A small masked image model, trained from scratch.
Training: muon at rate 0.02, 19900 steps, batches of 128.
Data: trained on photos with spoken descriptions (Open Images, Localized Narratives), 12.5 epochs.
Rows from block 3 of a small masked image model, named by matrix and row number. Rows with one number belong to one neuron. Each number is 500 + 40 x the weight over its row's rms, rounded and kept within 0 to 999. All counts start at 0. Numbers have three digits each.
After each neuron's rows are labels from the 100 images, of 14976, where the neuron reaches its highest value: "patch colour" is the nearest of a few named colours to the mean colour under the peak. Only what is clearly more common there than usual is listed. The data: photos with spoken descriptions (Open Images, Localized Narratives). In brackets: how many of the 100.
# fc1: MLP up (model.blocks.3.mlp.fc1.weight, 768x192), inputs 64-127
# fc2: MLP down (model.blocks.3.mlp.fc2.weight, 192x768, transposed), outputs 64-127

fc1.584:530469515568533492462500534552505567571512507510504527413469414489488566458461488470593453522502526454562466438563527481521510525516479484504539511517570443538466500537458427417553456487474477
fc2.584:521448526549494518438508582552485443582484463457510516473530450487536522517574465403514498493511531556548475490525523464495509506457538469482537531492529561510500525498455456576534482467502484
patch colour: black (54)

fc1.538:528489438524409544577520475483461563434426527552565499493440539503491505457540536524424535507508535543524535490576484545524556535489470521552479548465479447507531508474512455503489564474490578
fc2.538:524520477588527517482522538545519486482480466466538512530474527509501460455538493489519461458523493480532428492492426471537538482446433569488580444481469480466444500486491530473510534542451476
patch colour: grey (66)

fc1.211:479480457526504487593487470456468514524513554436462528489434551532465558470515451539472478512515478528453517434438489535550432458548496559434450510495566489515466527488499447479448589466505485
fc2.211:445512479498457541490510516451558513500505519502469506545514461519612498461496479444460547461456449476536499523556527536499505525532535496482511434513444528468510467453483529458593501496492449
patch colour: brown (72)

fc1.193:499588500524467467586481470472504482407530478497492478516534491557472563469496561489475489507446554619524453447504534465546581475515485473486454528565564504473442487508461519582410481508521557
fc2.193:477504488529457504500529475478511498529514446483501476560478499451449550420512498507505468465516545565497507602480460522580532519464477464442482544482521577462420486442470530493487510487513438
patch colour: black (43)

fc1.77:543524501566525475429507480498520516459444425533487527543448533499536529494464466498516482500525548436473448463493516483575529518548454491429464441508486498479504534492533426536459477513527436
fc2.77:519458490450492498494472620496458494483503430528507559504443497524501482420490514505568489475554513438448483431474451486540503554514523506460552529555551490495560546512468480567436471471562514
patch colour: pink (37)

fc1.718:487493443527470565471465442516535510486470452557477496466498557500539488484531480523532504531518486490503504442393516471462519519533489476530542477459438487530513385462490592495499463533481517
fc2.718:464519543468440504542481521472487520506480421504460482488493560452479544536485467499503475550497429525529550514487515452510456524461513442521502435567475401547502459439537545532545461533547479
patch colour: black (35)

fc1.481:536472504498457453445457498534494470466538513527513578455513417555495515438505385504485497495466430505585489459500516549523468562464507495542531552487437525516516389502493478513521511504548500
fc2.481:496569457499493500501512543522517491517442481530514621437520497585514519458557474444560433400567549472472554473453508493510539504542505464478501533528460511482531560447482488467520501432460484
patch colour: brown (63)

fc1.711:543514517462490553482483473533452474543521538416474534572503504483427513444548485495499490447567496490542492473475453523497523473509544507532546495460535492524450456494498424474491437481482497
fc2.711:465462542515507503531532479474507464512533522456465537514445459539545491518465446495491462528469462526542477558495498561528529535462431549481502488564475539562546439479493461425532455486587492
patch colour: brown (64)

fc1.606:563475477490574454515430511534478485470505506503523468465490518510499467558536556515472474534469561489422557504489472363502526473564533510460504443473466517538500454475465466553499509510488505
fc2.606:478518545529495574488525472531497510486461489534419503485504551420590492502492412455580568537445488557450391492498495550523471486497545498555424482516526524536551484594453495536529509496484531
patch colour: brown (60)

fc1.601:551456509539482596470443433544558528534437525565474554555461513569433482374516544500458476491459547630521500482519520473547522552493435497523461531469455481527455476494467542482432496444505529
fc2.601:461597506481585513440472561591493551440399462540488462460552538489463529569505540498548538519530488477544474494449484494472515578508514540491487523514476466473511477534497433506509537448515457
patch colour: grey (61)

fc1.38:549510585525533519498470490518490449543577476482585498482493509472508494455496538472461529513496508519455447494500533472501445519519526507416478507438509544481490499460479580510480480453487490
fc2.38:471505534490496451479458481558551410517515522497536530499531483441492517541441441467469547472581482512543444543448548390513484522490463498489502438499565517498460471511511526524534502475575530
patch colour: pink (45)

fc1.169:498502494547525514524495451517490511448458548478560481500491457511447565436574494499467550547499508568490493459545456500505424444483572531438464602512505455510488535512523573413498486500553557
fc2.169:494514537544464629514459530480513470526517481505524496513502486460546502504479487505490546545605503438508511511529459463523528518478520515505413481481447534403459468555455487488458521519489480
patch colour: grey (68)

fc1.692:445496511495483543501540478452501518500452505476500483489514503518466444479582485473449451481551481575566589540531460503492465412524537488444547543531507532532441460532556552410501498496477432
fc2.692:498494485507477499511507532521521460601504469498420526480487547567539540591522606427528529510421422435515461527532408539493522503479529499497503488504455576485422461556484494511484490517489478
patch colour: brown (70)

fc1.52:513492449470532442454449463563487577513557477485459493494550436501476456490471548491534568462502451526457469512510561595478526542490498448547492555480536540512550542482484552564486600519589545
fc2.52:465525489542581513551490456450510485484530525454420501460499492520435497508559439480586550521534543478485459445517469494502495532555512433411475506543498470437472463495474506511540502562606450
patch colour: grey (73)

fc1.55:531509504473415509452532409475533472535438477506584492466527482501462456443528574482548536523533505566513482501532558511558503522531546566420468474491458528491454479449510563525475510465472552
fc2.55:513467569481398456586482503457534402537489523538452498546534500471495501618466497518528615562506436519518484510502454509491479511518444503467469495374483563529422540522495477524487454484478525
patch colour: pink (27)

fc1.647:526493493534495463473481492549468543426544484501451508474477530494506534474511542542538474486514477503484470482489532513460557456523505476543496561429491491460478445516530491543532576536485535
fc2.647:468528502484553540524436474559566541536538502419412539485475514500498503577489515492562480438502502530515458459463452551494505500477496423525495505445441489428534493471532498468511505488491428
patch colour: grey (63)