Weights of a small masked image model.
Training: muon at rate 0.02, batches of 128.
Rows from block 2 of a small masked image model, named by matrix and row number. Rows with one number belong to one neuron. Each number is 128 + 32 x the weight over its row's rms, rounded and kept within 0 to 255. All counts start at 0.
After each neuron's rows are labels from the 100 images, of 14976, where the neuron reaches its highest value: "responds to" is what is common among them. Only what is clearly more common there than usual is listed. The data: photos with spoken descriptions (Open Images, Localized Narratives).
# fc1: MLP up (model.blocks.2.mlp.fc1.weight, 768x192), inputs 96-191
# fc2: MLP down (model.blocks.2.mlp.fc2.weight, 192x768, transposed), outputs 96-191

fc1.239 [131 123 150 167  72  81 157 103  82 137 112 169 187 147 113 133 127 149 111 121 128 146  96 154 121 187 111 108 102 111 152 111 138  91  98 140 162 154 154  91 144 112 134 128 109 115 128  76 126 142  80 108  89 171 153 113 110 135  93 122 114 146 137 152 142 118 108  84 126 100 113 154 149 124 178  89 147 140 119  97 188  96 111  99  94  93 127 208 170 126 138 102 110 132 164 135]
fc2.239 [103 100 112 154  73  99 140 113  98 169 172 104 124  52 122 130 104 145 110 150 113 202 123 151  84 110 137 139 135  97 126 185 171 167  85 110 119  71 113  82 156 125 122  89 111 139 124 109  54 166 160 138  89 162 159  92 127  84 140 171 172 154 126 145 144 118 175  86 104 154  89 126 138 162 171 160 108 138  95  96 216  83 128 154 139  86  93 146 153 110  99 136 157 122 177 102]
responds to: text has "water"

fc1.592 [173 107 131  50 106 141 157 158 141 181  85 201 139 111 138 180 150 150 112 112 154 167 131 172 185 112 106 138 170 134 115 128 121 104 174  89 112 161 139  91  89 109  71  97 150  75 129  88 168 185  94 131 163 128 123 126 102  97 117 134 101 127 137 103 163 102 190 137 113  46  83 185  98 130  71 180 150 180 148  96 115 152 130 143 112  93  80 113 149 149 153 122 103 127 115 143]
fc2.592 [121  71 125 104  91 154 114 143 127 153 103 153  95 131 119 140 128 113 131 149 106 131 103 103 131 212 156 103 136 177 120 193 144 134 100 149 106  76 131 170 102 153  91 145 183 127 140  89 133 109 184 127 114 138 115 113 138 132 146  99 143 144 199  87 138 167 104  79 128  57 142 184 138 117 126 130 127 129 134 139  81 102 160 170  69 139 108 110 142 132 128 136  87 101 162 184]
responds to: text has "black"

fc1.731 [190  89 120 155 137 114  86 159 176 190 166 112 129 181 133 124 142 164 148 128 141 156 103 156  84 116 147  76 169 153  84 106 108 123 175 164 111 130  99 114 133  95  83 128 135 152  89 158  95 157 146 162  75 108 121 119 103  90 149  85 127 128  76 110 134 114 163 126 139 136 117  88 107 205 132 146 119 112 121 131 125  81 131 147 120 141 130 188 132  68 142 144 146  99 128 122]
fc2.731 [186 120 115 159 161 147 109 145 209 160 129 116 159 131 181  88 133 161 137  96 113 205 112 176 125 146  60 155 111 129 104 107 108 141 136 140 109 162 113 109 116 174 124  90 183 137  90 175 124 157 125 149 112 115 118  98 140 100 184 129  80 124 123 107 140 151  95 130  89  70  94 104  93 156 107 121 172  92 135 148  89  70 113  82 130 137 163 170  48 101 115 175 107 115 127 200]
responds to: text has "sky"

fc1.129 [146 120 160 121 145  88 134 181 119 140 175  99 127 113 139 173 133  83  76  66 161 105 143  97  89 143 115 153  75 119 159 174  78 144 113 151 134 129 141 145 114 161 161 106 218 117 180  71 136 143 127  83 154 122  55 118  96 135 145 128 108 140 119 138 147 149 147  98 202 147 115  99 124 159 157 154  94 187 137 131 121 194 159  70 209 111 156 141 128 159  86  66 148 122  83  94]
fc2.129 [104 191 145 160 117  79 195 131  99 159 126 139 147  82 182 154 134 141 131 139  87 129 155  78  60 186 118 142 102 188 105 152 129 121  58 165 179 153 107  80  70 134 116 136 144 125  91 133 154 166 141 113  89 157 101 132 123 145  93 116 176 183  99 140 150 165 142 151 181 118 118  68 128 173 107 164 102  71 156 151 115 135 159 107 187 157 159 139 107 166 131  97 159 180 150 198]
responds to: text has "man"

fc1.22 [119  86 134  90 132 120 137 137 128 124  91 109 135 140  79  96 149 108 114 149 137  86  98 114 115 104 117  91 148 134 130 170 124 108 121 138 132 122 123 103 153 171  96 141 127  94 157 135 149 149 201 197 111 183 106 162 159 156 148 109 103 193 144 169 133  65  77  86 151  87  43  92 137  96  69 151 111 198 126 143 132  63  91 148 125 108 118 117 138  72 132 115 148 168  55  87]
fc2.22 [114 128 111 173 133 108  92 105 138 109  99 163 136 129  64 128 174 154 170 148 138  90 120 108 146 161 173 137 154 151  75 137 114 131 101 120 165 137 107 153  81 133 135 154 127  84 197  92  97 140 142 142  82 104 185  84 118 130 151 147 205 136  95  72 107 170  59  83  99 143 120  66 149 154  92 148 106 111 126 165 148 102  80 111  80 147 129 103 158  74 113 109 100 175  81  89]
responds to: text has "wall"

fc1.134 [ 81 100 113 159 199 141 158 138 124 102 136  90 136 132 137 111 141 102 152  97 175  86 153 164 195 142  55 150 147 105 127 122 163 135 146 166 105 172 154 142 164 134  70  79 120 177  90 153 152  89 126 169 115  98 133 123 159 171  83 121 146 127 160 151 121 150 137 110 122 136  85 186 149 129 105 115 120 200 166 102 164 115 141 133 128 112  67 113 101 112 156  91 102 119 126 128]
fc2.134 [107 150  71 191 223 135 124 105 109 103 155  92 133 177 172  95  85 156 162 163  68 132 150 159 136  95  52 141 157  79 100 127 143 134 116  90 158  95 138  99 132  71 115  87 147 137 135 137 143 130 150 115  70 128 199 171 183 117 102 141 102 149 121 142  95 140 162 137 144  88  68 205 147 107  88 137 119 165  99 109 165 102 162 148 118  71 119 179  90 109 171 120 115 154 180 168]
responds to: text has "sky"

fc1.399 [ 82 132 162  98 131 133 137 129 133 134 136  98 137 115 110 137 154 125  29 119 163 141 197  79 149  85  98 122 119  95  93  72 188 138 123  92 148 112  53 165 111 128 142 109 186 147  91  83 140 147 102 119 138 167 114 164 141  76 157 185 172  92 128 114 162  93 130 145  80 134  92 145 128 115 189 126 102 126  83 164 142  63 112  94 144 168 110 123 141 129 121 129 130  85 155 104]
fc2.399 [ 78  85 151 109 161 104  79 133 146 157 127  86 121 115 125 139 169  88 127 119 179 178 176 159 129 129 161 113 185 127  98 133 158  91 124  90 150 207 122 143 175  79 111  68 176 158 117  95 122 130 125  92 111 194 179 149 109  91 151 140 153 116 158  96 129  98 156 130 174 157 119 134 120 131 201 110  90 170  85 117 148 110 116 153 135 120  95  96 131  77  95 154 125  86 201 147]
responds to: text has "buildings"

fc1.435 [ 43  98 102 161 116  28 147 140 119  84 133 128 147 118 125 142  81 105  76 102 140  84 144 130 163  89 105 142 126 130 113  94 122 150 193 146 112 133 127  92 167 121  96 187 145 173 149 143 159 131 130 155 102 123 136 139 141 135 123 116 122 102 166 151 158 118 146  81  89 112 113 100  31 147 102 174  91 114 142 151 120  96 117 108  99 136 148 141 153 114  92 154 101 144 135 142]
fc2.435 [ 90 123 119 110 117 120 121 146  93 138 138  87 178  94 139  93 107 143 140 180 134 123  99 160 148 144 154  97 115 104 199  84 143 159 159 123 126 126  69 158 110 132 146 113 151 141 120 138 113 131 113 177  78 142  94 124  76  95 109 150 185 137 106  94 161 137  73  88  93 109  90 170 145 119 180 124  98  78 153 156 131  84 150  78 100 154  93 115 139 157 155 143  85 107 130 156]
responds to: text has "sky"; text has "water"

fc1.749 [122 183  99  85  90  99 109 155  77 129 199 125 165 157  80 126 110 141 106 136 179  96 103 162 140 100 127 148 131 120 173 167 110 112  99 119 141 103 128 141 204  82 105 144 134 144 130 152 107  99 161 123  96 136  92 140 160 152  68 177 132 198  88 174 164  93 147 176 100 144  89 113 108 104 127 119 155  94  69 168 150 124 137 102 186 128 103 140 116 189 182 115 143 138 161  75]
fc2.749 [ 79 151  90  62  92  89 100 131 124 154 156  84  97 109 160 173 156 135 143  94  89 147 165 154 118 136  71 143 144 128 120 163  93 152  89 144  75  87  98 114 103  84 129 149  70 173 172 112 177 102 157 169 123 148 140 139 179 130  89 161 117 199  89 137 102 135 146 177 146 130  88 142 138  91 105 104 121 127  86 114 200 162  77 120 158 109 162 207 132 176 132  96  89 146 143  83]
responds to: text has "sky"

fc1.104 [150 121 130  81 133 170  82 178 106 143 113 126 121 137  46 113 127 107 144 111 104 122  86 107 109  68 114 164 137  90 120 157 125 103 119 120 142 118 133 102  68 146 133 128 171  68  98 168 106  94 158 125 107  91 147 150 124 140 108 117 178 128 127 138 127 110 150 173 136 138 126 115 154 138 137 119  91 129 165 102  74 103 170 103 152 126 106 145 117 149 214 142 110 105  84 155]
fc2.104 [106 128 132 118 181 142 157 121 166 175 108 151  82 138 153 184 181  98 177 123 124 118 100 119  65 121 118 165 126 147 152 160 105 107  98 145 139 130  63 171 141 133 143 155 170 158 155 147 108  82 149 112 178  91 148 139  86 134 128 153 126  96 130 107 135 125  76  82 125 110  82 171 191 130  86 115 171 126  83 138  91 169 154 174 191 120 206 111 103 133  82 176  93 165 116 169]
responds to: text has "man"

fc1.544 [155 110 116  77 117  75 168  99 130  82  94 134 110 127 143  80 106 138 113 108 203 107 206  92 128 144 149 107 115  97 205 230 103 148 126 194 112 161 135 142  82  90 146 127 117 119 135 130  95 108 135 147  81  82 105  69 115 129 159  95 121 107 165  90 153 134 129  71 122  85 128  58 135 150 104 153 124  99 127  97 170 146 105  98 162 115 176 118 124 134 120 105  82 116 100 102]
fc2.544 [117 142 141  88 141 134 169 107 114  97 122  97 113  87 120 136 179 115 148 154 153 123 163 103  75  69 111 126 225 136 109 144  89 172 219 161 158 167 134 163 124  95 127 153 101 140 145  80  99 159 107 176 181  80  41 135 133 173 138 103 140 105 105 151 171 157  86  81 179 105 146 105 117 119 113 103 137 132  95  79 168 125 117  81 129 142 124 111 135 117 115 142 103 120 139 121]
responds to: text has "grass"

fc1.356 [ 52 189 140 179 109 111 198 195 135  72 154 108  89 156 106 126 104 107 109  96 140 125 135 145 152 123 102 153 109 113  61  84 117 117  65 103 134 141 144 121  97 141 150 167 142  99 115 142 124 194 170 115 149  68 109 190 134 167 137 120 153 125  77 162 118  69 128  72 134 119 134 148 101 191 165 108 131 160 153 117 135 106  97 109 128 171 137 102 169  91 152  61 121 123  85 130]
fc2.356 [ 91 123 115 169 201  48 155 119 163 110 117 158 130 177 173 116 110 130 163 135 141 172 157 140 129 150  92  93 125 164  67 170 133 156  97  67 158 167 149 116 122 152 149 127 127 150 166 122 134 114 107 105 120 104 195 126  95 141 102 124 165 128 135  83 139 158 148 171  98  74 136 120 152 167 150 165 107 104 119 106  81 183 133 119 147 151 173 112 141  67 114 145 165 133  97 147]
responds to: text has "road"

fc1.467 [163 151 179 178 105 127 144 147  94  86 132 123  94 167 160 151 134 150 152 142 160 116 171 161  56 169  98  69  85 140  72  96 126 159 125 141 130 147  96 197 116 140 139 135  59 132 129 127 209 125 114 131 133 121 112  88  46 129 146 134  96 187 180  95 101 151  97  67 134 130 158  88 120  58 105 188 186 105 135  84 147 128  71 125 147 141 166 139  88  89 118 112 113 157 102 130]
fc2.467 [189 172 131 165 144  74 131 145 105 143  69 165 125 154 148 136 146 140 145  83 115  83 156 191 131  80 127  94 129  66 110 136 140  86 186 183  49 161  70 108  68 145 128 147 101 132 109 126 172  95 169 139 165 124 100 122  90 147  75  62 121 135 173 116  98 163 105 181  81 129 113 118 142 140  81 146 169 137 132 107 172 111 115 100 115 125 123 104  86 129 130  68 137 200 145 105]
responds to: text has "wall"

fc1.372 [158 154 162 153 117 114 120 195 156 197 153 160 184 149 140 113  91 156 107 127 122  84 132 114 136 100  93 126  91 118  90 143 213 116 124 145  97 189  92 122 155  77  48 140  84 176 161 191 131  56 147  97 169 141  74 190 122 121 184 178 136 159 128 113 162 118 147 132  72  93 130 114 169 114 151 135 130 100  47 136 149 158 113 140 159 153 135  96 128 136 143 177 159 172 145  94]
fc2.372 [127 102  86 171 101 122  82 114 184 105 134 165 150  92  85 173  62 166 131 176  99 159  91 119 115 159  89 117 177 110 126 161 216 172 102 170 145  90 105 134 101  95  55  91 126 159 120 138 105  71 118 156  81 119 143 131 147  92 135 193 197 141 120 142 123 102 170 129  73 155 149 103 151 158 190 163 116  87 125 161 166 181 143 144 131 142 118 147 180  96  81 127  80 124 117 175]
responds to: text has "wall"

fc1.727 [161  85 118  72  87 113 119 142 151 116 141 170 120  96 142 121 126 128 139 132  87 120 119 109 132 141 154 138 104 125 118 124 112  90 173 102 145 136  64 125 110 133 127 163 177 125 107 166 195  99  90 137 123 123 105  68 111 107 181 110 156 152  94 117 157 129 157 107 117 120 154  91 183 166 131  63 127 171 117 133  67 140 148 122 136 147 142 104  92 117 161  98 144 115  72 234]
fc2.727 [139 111 167  63 150 159 135 113 120 180 109 152  88 146 211 142 122 123 155 117 126 111  97 137  82 104 126 191 142 106 152 117 133 123 133  81 167 150 141 156 145 135 117 112 106 149 107  97 178 150 167 170  88 116 120 105  89 158 175 102 102 181 122 167 179 164  99 175 123 104 145 123 190 152 141  98 127 130 107 155  86 133 125 134 145 142 159 143 128  94 127 118 134 198  85 177]
responds to: text has "holding"; text has "woman"

fc1.671 [145 131 109  92 137 132 127 129 135 121 161 135 168 169 108 129 100 137  62 115  81 133 121 107 160 141 167 112 119 169 117 127  85  45 135 115  96 140 132 152 128 148 151 116  77 145 124 123 139 140 124 144 140 209 100 141  78 111  74 187 114 148 168 197  94  82 186 172  94 112 213 123 185 128 153 110 127 148 130 152  90 145 106 105  86  93 127 140 149 106 160  91  94 125  99 106]
fc2.671 [140 121  92 194 131  91  82 130  88 155 113 165 146 122 125 143 124 156  76 130 109 150  73 112  97 183 145 135  89 177 131  70 119  74  73 157  93 140 108 214 147 130  85 105  94 125  96 132 148 119 120 111 115 146  96 132 109 118 137 179 124 167 188 100 121 110 141  96  95 138 157  87 157 143 120  98 147 112 127 154 149 170 153 166 177 116 146  95 134 102  62  83  99 104  63 118]
responds to: text has "table"

fc1.89 [161 161  85 135 167 103 134  61 128 125  91 143  98 126 121 110 129  75 113 138 203 116 111 102 149  98 148  75  89  84 103 195 137 155 155 139 123  89  85 148 119 184 109  86 166  88 148 136 133 147  60 159  73 116 133 130 118  77 154 163 128 124 136 155 182 131 121  71  78 142 145 137 134 115 172 112 117 118 121 144 193 133  93 138 152 115 106 117 133 151  75 153 118  82 170  45]
fc2.89 [133 160 162 123 138 123 135 113  71 128 149  54  81 101 156 106 209 124  92 153 126 121 152 155 102 117 132 115 196 135 109 198 141 157 151 169 131 138 150 129 136 125 140 122  89  91 110  98 153 138 128  89 137  97 118 107 107 177 171  94 109 140 131 117 128 153 131  90 123 114 158 116 148 164 113  81  62 168 104 171 103 151 112 133 170  97 117 124 113 211  63 147  88 121 186  60]
responds to: text has "grass"

fc1.391 [140 118 142  60 172 143 125 117 128  88 189 160 109 101  90 117 101 103 167 131 148  84 118 122 112  96 143 138 123 137 153 118  45 183  96 141 112 159 139 145 114 129 152 112 156 137 107 164 111 110 171 195 132  78 106 134 171 135 167 155 137 152 129 114 146 137 156  98 128 140 140  44 158 110 120 152 169 143 109  94 104 130 159  93  97 115 184  70 139 128 140  97 109 184 100 109]
fc2.391 [127  86 184  97 113 141  49 128  83  55 168 109 104 157 111  95 137 184 107 188 157  65  85 140 118 143 152 119 134  99  62 189  63 146 120 164 127 137 128 158 126 179 124 152 123 173  69 124 108 112 196 145 124 180 102 101 118 155 104 117 146 127 146  99 139 131 128 163 164  90 159  91 129 169  78 178  97 153 134 111 123 155 106 104 125 137 139 138 127 168  88 132  94 147 172 103]
responds to: text has "wall"

fc1.58 [157  80  69 147 121 116  98  84  68 140 182 108 178 130 152 103 154  89 163  77  99  73 129 117 116 120 118 187  79 168  95 152  55  92 183 134 125 144 187 120 146 130  91 117 154 155 104 134 163 137  64 156 191 138 143 167 109 119 183 151 135 218 149 148 157 157  68 145 139 187 130 161 185 144 135 190 169 122 133 168  91  87 100 149 131  64 126  98 123 167 128 173 122  83 101 115]
fc2.58 [138 119 116 117 131 105 160 120  70 149 137  66 128  83 134  78 126 118  99 137 199 110 126 125 115 163  99 200 114 106 126 127  76 143 136  75 100 134  71 133 118 121 101 163 190 131 103 135 164 144 161  81  91 111 122 113 167 139 113 124 136 120  69  90  48 168  61 151 117 113 165  93 104 137  75 139 177 118 161 139 121 128 120 156 162 105 112 153 104 124 142 140 135 111  82 220]
responds to: text has "white"

fc1.577 [132 125 180 159 154 197 175 102  97 121  87 115 126 167 109 151 168 174  95 139 139  97  63 124 157 126 139 165  91 119 161  39 190  50 126 111 101 145 156 164 146 145  91 113 127 131 139 149 144 118 164 184 121 196 108 138 127 132 174 160 158 133  98 122 153 157 137  97  66 123 186 116 164 142 112 165  82 108  53 137 154 190 106 157  93 135 124 138  78 157 132 193 106 123 142  84]
fc2.577 [139 131 101  96 177  69 110  95 146 155  79  86 157 160  58 167 198 134 103 166 102  85  66 109 139 196 100 126  92 102 141  81 170  77 157 136  87 105 101 154 172 134 123 134 112  77 153 108 103 110 138 140 180 160 104 146 138 101 150 158 155  91  88 128  58  97 130 125  94 110 175 152  93 102  80 127  98 157 152 100 139 216 136 148 134 127 116 100 163  64 187 140  86  87 163 136]
responds to: text has "wall"

fc1.693 [ 89 173 109 104 113  75 184 172 121 134  63  92 152 122 135  91 101 101 118 129 130 143 171  97 111 107  82 140  63 119 100 179  66 164 140 136  98 163 156 108 147 165 186 104  62 117 137  87 109 151  69 118 107 134 157 140 177 113  92 121 172 176 144 115 120 131 215 140  99 120 133 139 110 173 105 109 158 120 123 131 165 126 176 103 151 123  68 124 134 112 117  97 126 116 160 130]
fc2.693 [136 165 147 152  78 133 203 143 128 107 186 168 153 155 128 110 104 138 126 127  92 189 127 119 130 114 104 138 141 147 139 117 134 130 149 109 133 152 173  97 122 102 140 169  48 126  84  80 122 120 111  99 108 161 124 148 160 172 133 156 152 167 141 172 163 156 163 149  70 107  73 127 109 167 101 142  95  96 103  93 190  93 134 143 118  90 127 132 136 151  55 113 118  89 136 136]
responds to: text has "water"

fc1.493 [130 127 118 159  93 117 164 148 147 115 147 155 155  93 156 127 138 170 123 139 125 128 126  97 124 157 121 144  86 144 140 123 125 133 123 108  83 120  71 130 169  77 132 188  79 121 106 135 133 164 137 103  85  65 142 183 107 102 132 132 107 120 160 153 169 186 169 154 141 198 117  43 142 106 137 143 144 145 141 159 174  93  80  90 129 125 194 101 109  92 128 195 147 111 157 197]
fc2.493 [153 141  92 186 154  95 166 134 114 126 136 167 150 114 115  79 140 140 137 162  67 168 197 152 113  91 185 138 143 115 127 196 121 150  96 127  79  79 142 142 139 110 169  98  61 160 134 160 122 133 150  72 135 110 184 180  82 155 123 129 106 156 103 169 113  91 104 127 119  98 133  92  96  93 135 163  91  79 111 185 197  78 119 102 112 142 151 147 101 110 126 116 193  94 121 210]
responds to: text has "white"

fc1.245 [175  94 105 109 138 107 113 141 148 165  87 159 153 133 139 119 111 154 157 138 179 106 128 116  81 166  93 156  91 158  50 105 125 145 135 113 135 184 121 134 171 157 119  65 122 128 138 119 183 112 142 140 144 171  81  92 130  75 155 106 132  76 111 133 126 136 150 130 111 113 124 161 118 130 170 147  98 167  98 122  90 139  99 160 108 105 113 132 132 130 102 106 165 109 199 104]
fc2.245 [188 176 150  87 127 114 149 132 109 130  89 107 182 158 152 123 184 139 124  85 195 148 173 108 114 128 161  84 143 158 139 127 205 149 158 125 128 151 112 148 143 108 120  86 139 101 151 143 104 182 194  64 189 133  61 184 153 134 126 132  62 134 128 175  81 167 117  97 101  96 133  79 122 165  81 147  90 123 130 186 140 124 142 122  94 149 114 147 133 142 117 126 157 160  94 158]
responds to: text has "grass"

fc1.594 [133 147 161 162 169  95  87 155 116  72 119 142 120 164 132 110 163  86 133 116 119  71 146 142  68 133 172 121 154 142 102 103 161 199 117 128  88 119 145  22 131 149 143  57 141  53  90 168 133 165 136 119  78 130 118 145 123  99 138 134 106 107  92  91  89 160 161 122 119  77 149 155 141 178 139 210 139 141 158 126 123 119 101 113 178 169 127 104 164 125  81 145 100 184 146 100]
fc2.594 [117 129 102 165 182 165 124 161 166 105 131  85 100 166 167 129  57 103 136 154 130 108 169 181 114 104 116 112 159 121 157 122 199 162 125  98 111  79 121  67 134 151  80 125 136 114 107 122 163 135 119 110  76 129 130 182 155 106 164 168 138 117 128 159  48 149 113 112 167  59 106 149  96 229 134 151 136 154 152 104  96 113 140 101 144 139 110  51  95  87 100 163 160 124 125 174]
responds to: text has "water"

fc1.721 [ 53 100 141  91 126 160 177 193 132 130 158 152 104 152 101 142 115  56 129 179  89 126 111 176 186 164 150  99 159 133 102  96 136 118 110 154 104 108 154  95 142 112 116 105  87 127 110 161 103 122  58 128  99 110 140 111 178  70 110 106 159 152 129 111 171 138 148 135 124 162 102 163  59 198 134 144 139 141 161 167  98 183 174 119 138 144 192  88 156 126 141 180 167  95  88  83]
fc2.721 [103  98 136 138 174 158 146 140  79  90 107 117 136 166 115 120 137  53  92 121 102 142 153 141 182 125 148 118 148 127 143  77 127 147  84  97  78 130 137 108  98  98 104  52  84 167 130 122 156 137  95  78 128 215  98 133 151 102 118 172 195 131 108  88 145 144 113 145 149 146  96 154 110 146  79 178 198 122 135 138 165 161 119 139 133 155 115  90 157 137  81  90 118  96 146 166]
responds to: text has "which"

fc1.171 [126 110 184 168 103 144 101 104 126 143  98  74 130 163  90  88  86 134 241 135 149 101 114 145 118 183 104  98 103 148 126 173  98 159 140 158 148 141 114 149  84 142 121 122 137 212 107 175 201 150 121 123 137 207  81  77 143  72 117 135  91 134 145 187 137  91 117  66 145  67 147 103 128 125  99 152  95  75 148 127 134 152 114 142 119 122 133 161 152 116 132 164 124 145  89 132]
fc2.171 [147 166 102 171 142  85  87  80  72 130 150 195 114 119 126  77 121 116 165 149 116  71  68 136 191 198 122  62  51 133  92 142  85 175 135  94 138 112 126 137 163 110 141  85 131 139 119 106 103 117 141 129 127 127 108 125 233 112  93 153  98  95 131 117 187 142 146 149 139 149 133 149 175 167  91 175 127  54  99 126  99 126  92 113 145 141 154 135  68 117  40 108 115  92 111 120]
responds to: text has "wall"

fc1.32 [121  82 137 158  62 175  73 114 193 121 133 123 161 157 121 169 177 110 114 141 135 144 139 110 169 114 119 105  81  73 101 102 125 207 167 170 167 139 126 135 132 125 136  68  68 127 136 138 127 165 108 102 135 158 131 151  97 116 131  89 166 109  94 105  55 117 121 185 141 106 114 146 109 108 122 152  96 151 122 151 119 100 154  57 166 137 110  85 164 152  89 115 185  91 140 105]
fc2.32 [116 187 162  96 125 141 193 119 163 107 121 171 147  94 155  55 170 155 110 118 217 106 154 134 141  70 130 105 109 143  98  88 137 122 142 208 128 180  72  67 153  97  99 105 111 120 175 157 125 109  82 136 141 110 151 172 124 137 107  77 110 161 104 146 150 145  79 186 135  77 137 135 117 141 160 119  97 117 116 124 127 112 108  92 120 120 141 139 125 155  84  93 136 121 110 111]
responds to: text has "woman"

fc1.240 [103 192  71 103 122 193 217 128 127 179  30 161 115 107 173 158 144 115  89  87  71 116 101  70 140 145 182 150 119 123 122 172 122  60 136 120 161 143 159 132 121 115 100 139  81 132 103 142 185 102 177 117 117  86 103  96  97 169 159 184 108  96 155 158  68 161 110 160 107 158 124 143 126 101 128 209 179 140 150 109  97 169 118 119 162 104 157 164 140 142 139 124 112 138 105  76]
fc2.240 [109 163 123 168 139 138 132  80 152 158 132 118 109  76 180 156 148 125 176 126  97 198 103 146  87 128 162 100  99 117  96 122 166 175 127  54 158 137 101 103 135 108 154 159  71 149 121 150 177 147 184 101 115 141 138 124  97 177 143 108 129 169 116  98 110 137 133 189 108 150 113 143  83  87 138 129 175 122 151  79 104 136 100 128 122  85 160 147 157 193 136 167 101 117 178 167]
responds to: text has "white"

fc1.14 [ 84 149 121 166 113 130  56 180  84 135  84 178 126 161 132  83 106 137 157 169 131 113 104  68 136 106  90 104  92 113 152 131 119 121 133 122 136  93 103 128 136 139 118 108 145 158 162 169  72 139 130 146 155 130 103  87 132 153 164 189 100 168 189 168 100  86 133 147 122 102 114 129 121 100  57 117 165 143 139 151  82  84 157 113 103 104 101 130 142 156 141 164  77 132 107 206]
fc2.14 [110 136  89 128 148 108  84 210 109 116 150 124 133 148 139 107  99 139 139 164 185 122 103  79 107 126 160 174 115 153 110 132  83 179 146 131 200 125 121 176  95 105  94 123 138 133 189 174 110 152 126 178 126 146 148  79  45 112 127 131 165 115 127 148 141  91 165 137  60 119 160 147  93 101 126 137 158 114 147 108 101  80 140 149 106 129  98 131 109 126 118 173 101 169  89 138]
responds to: text has "table"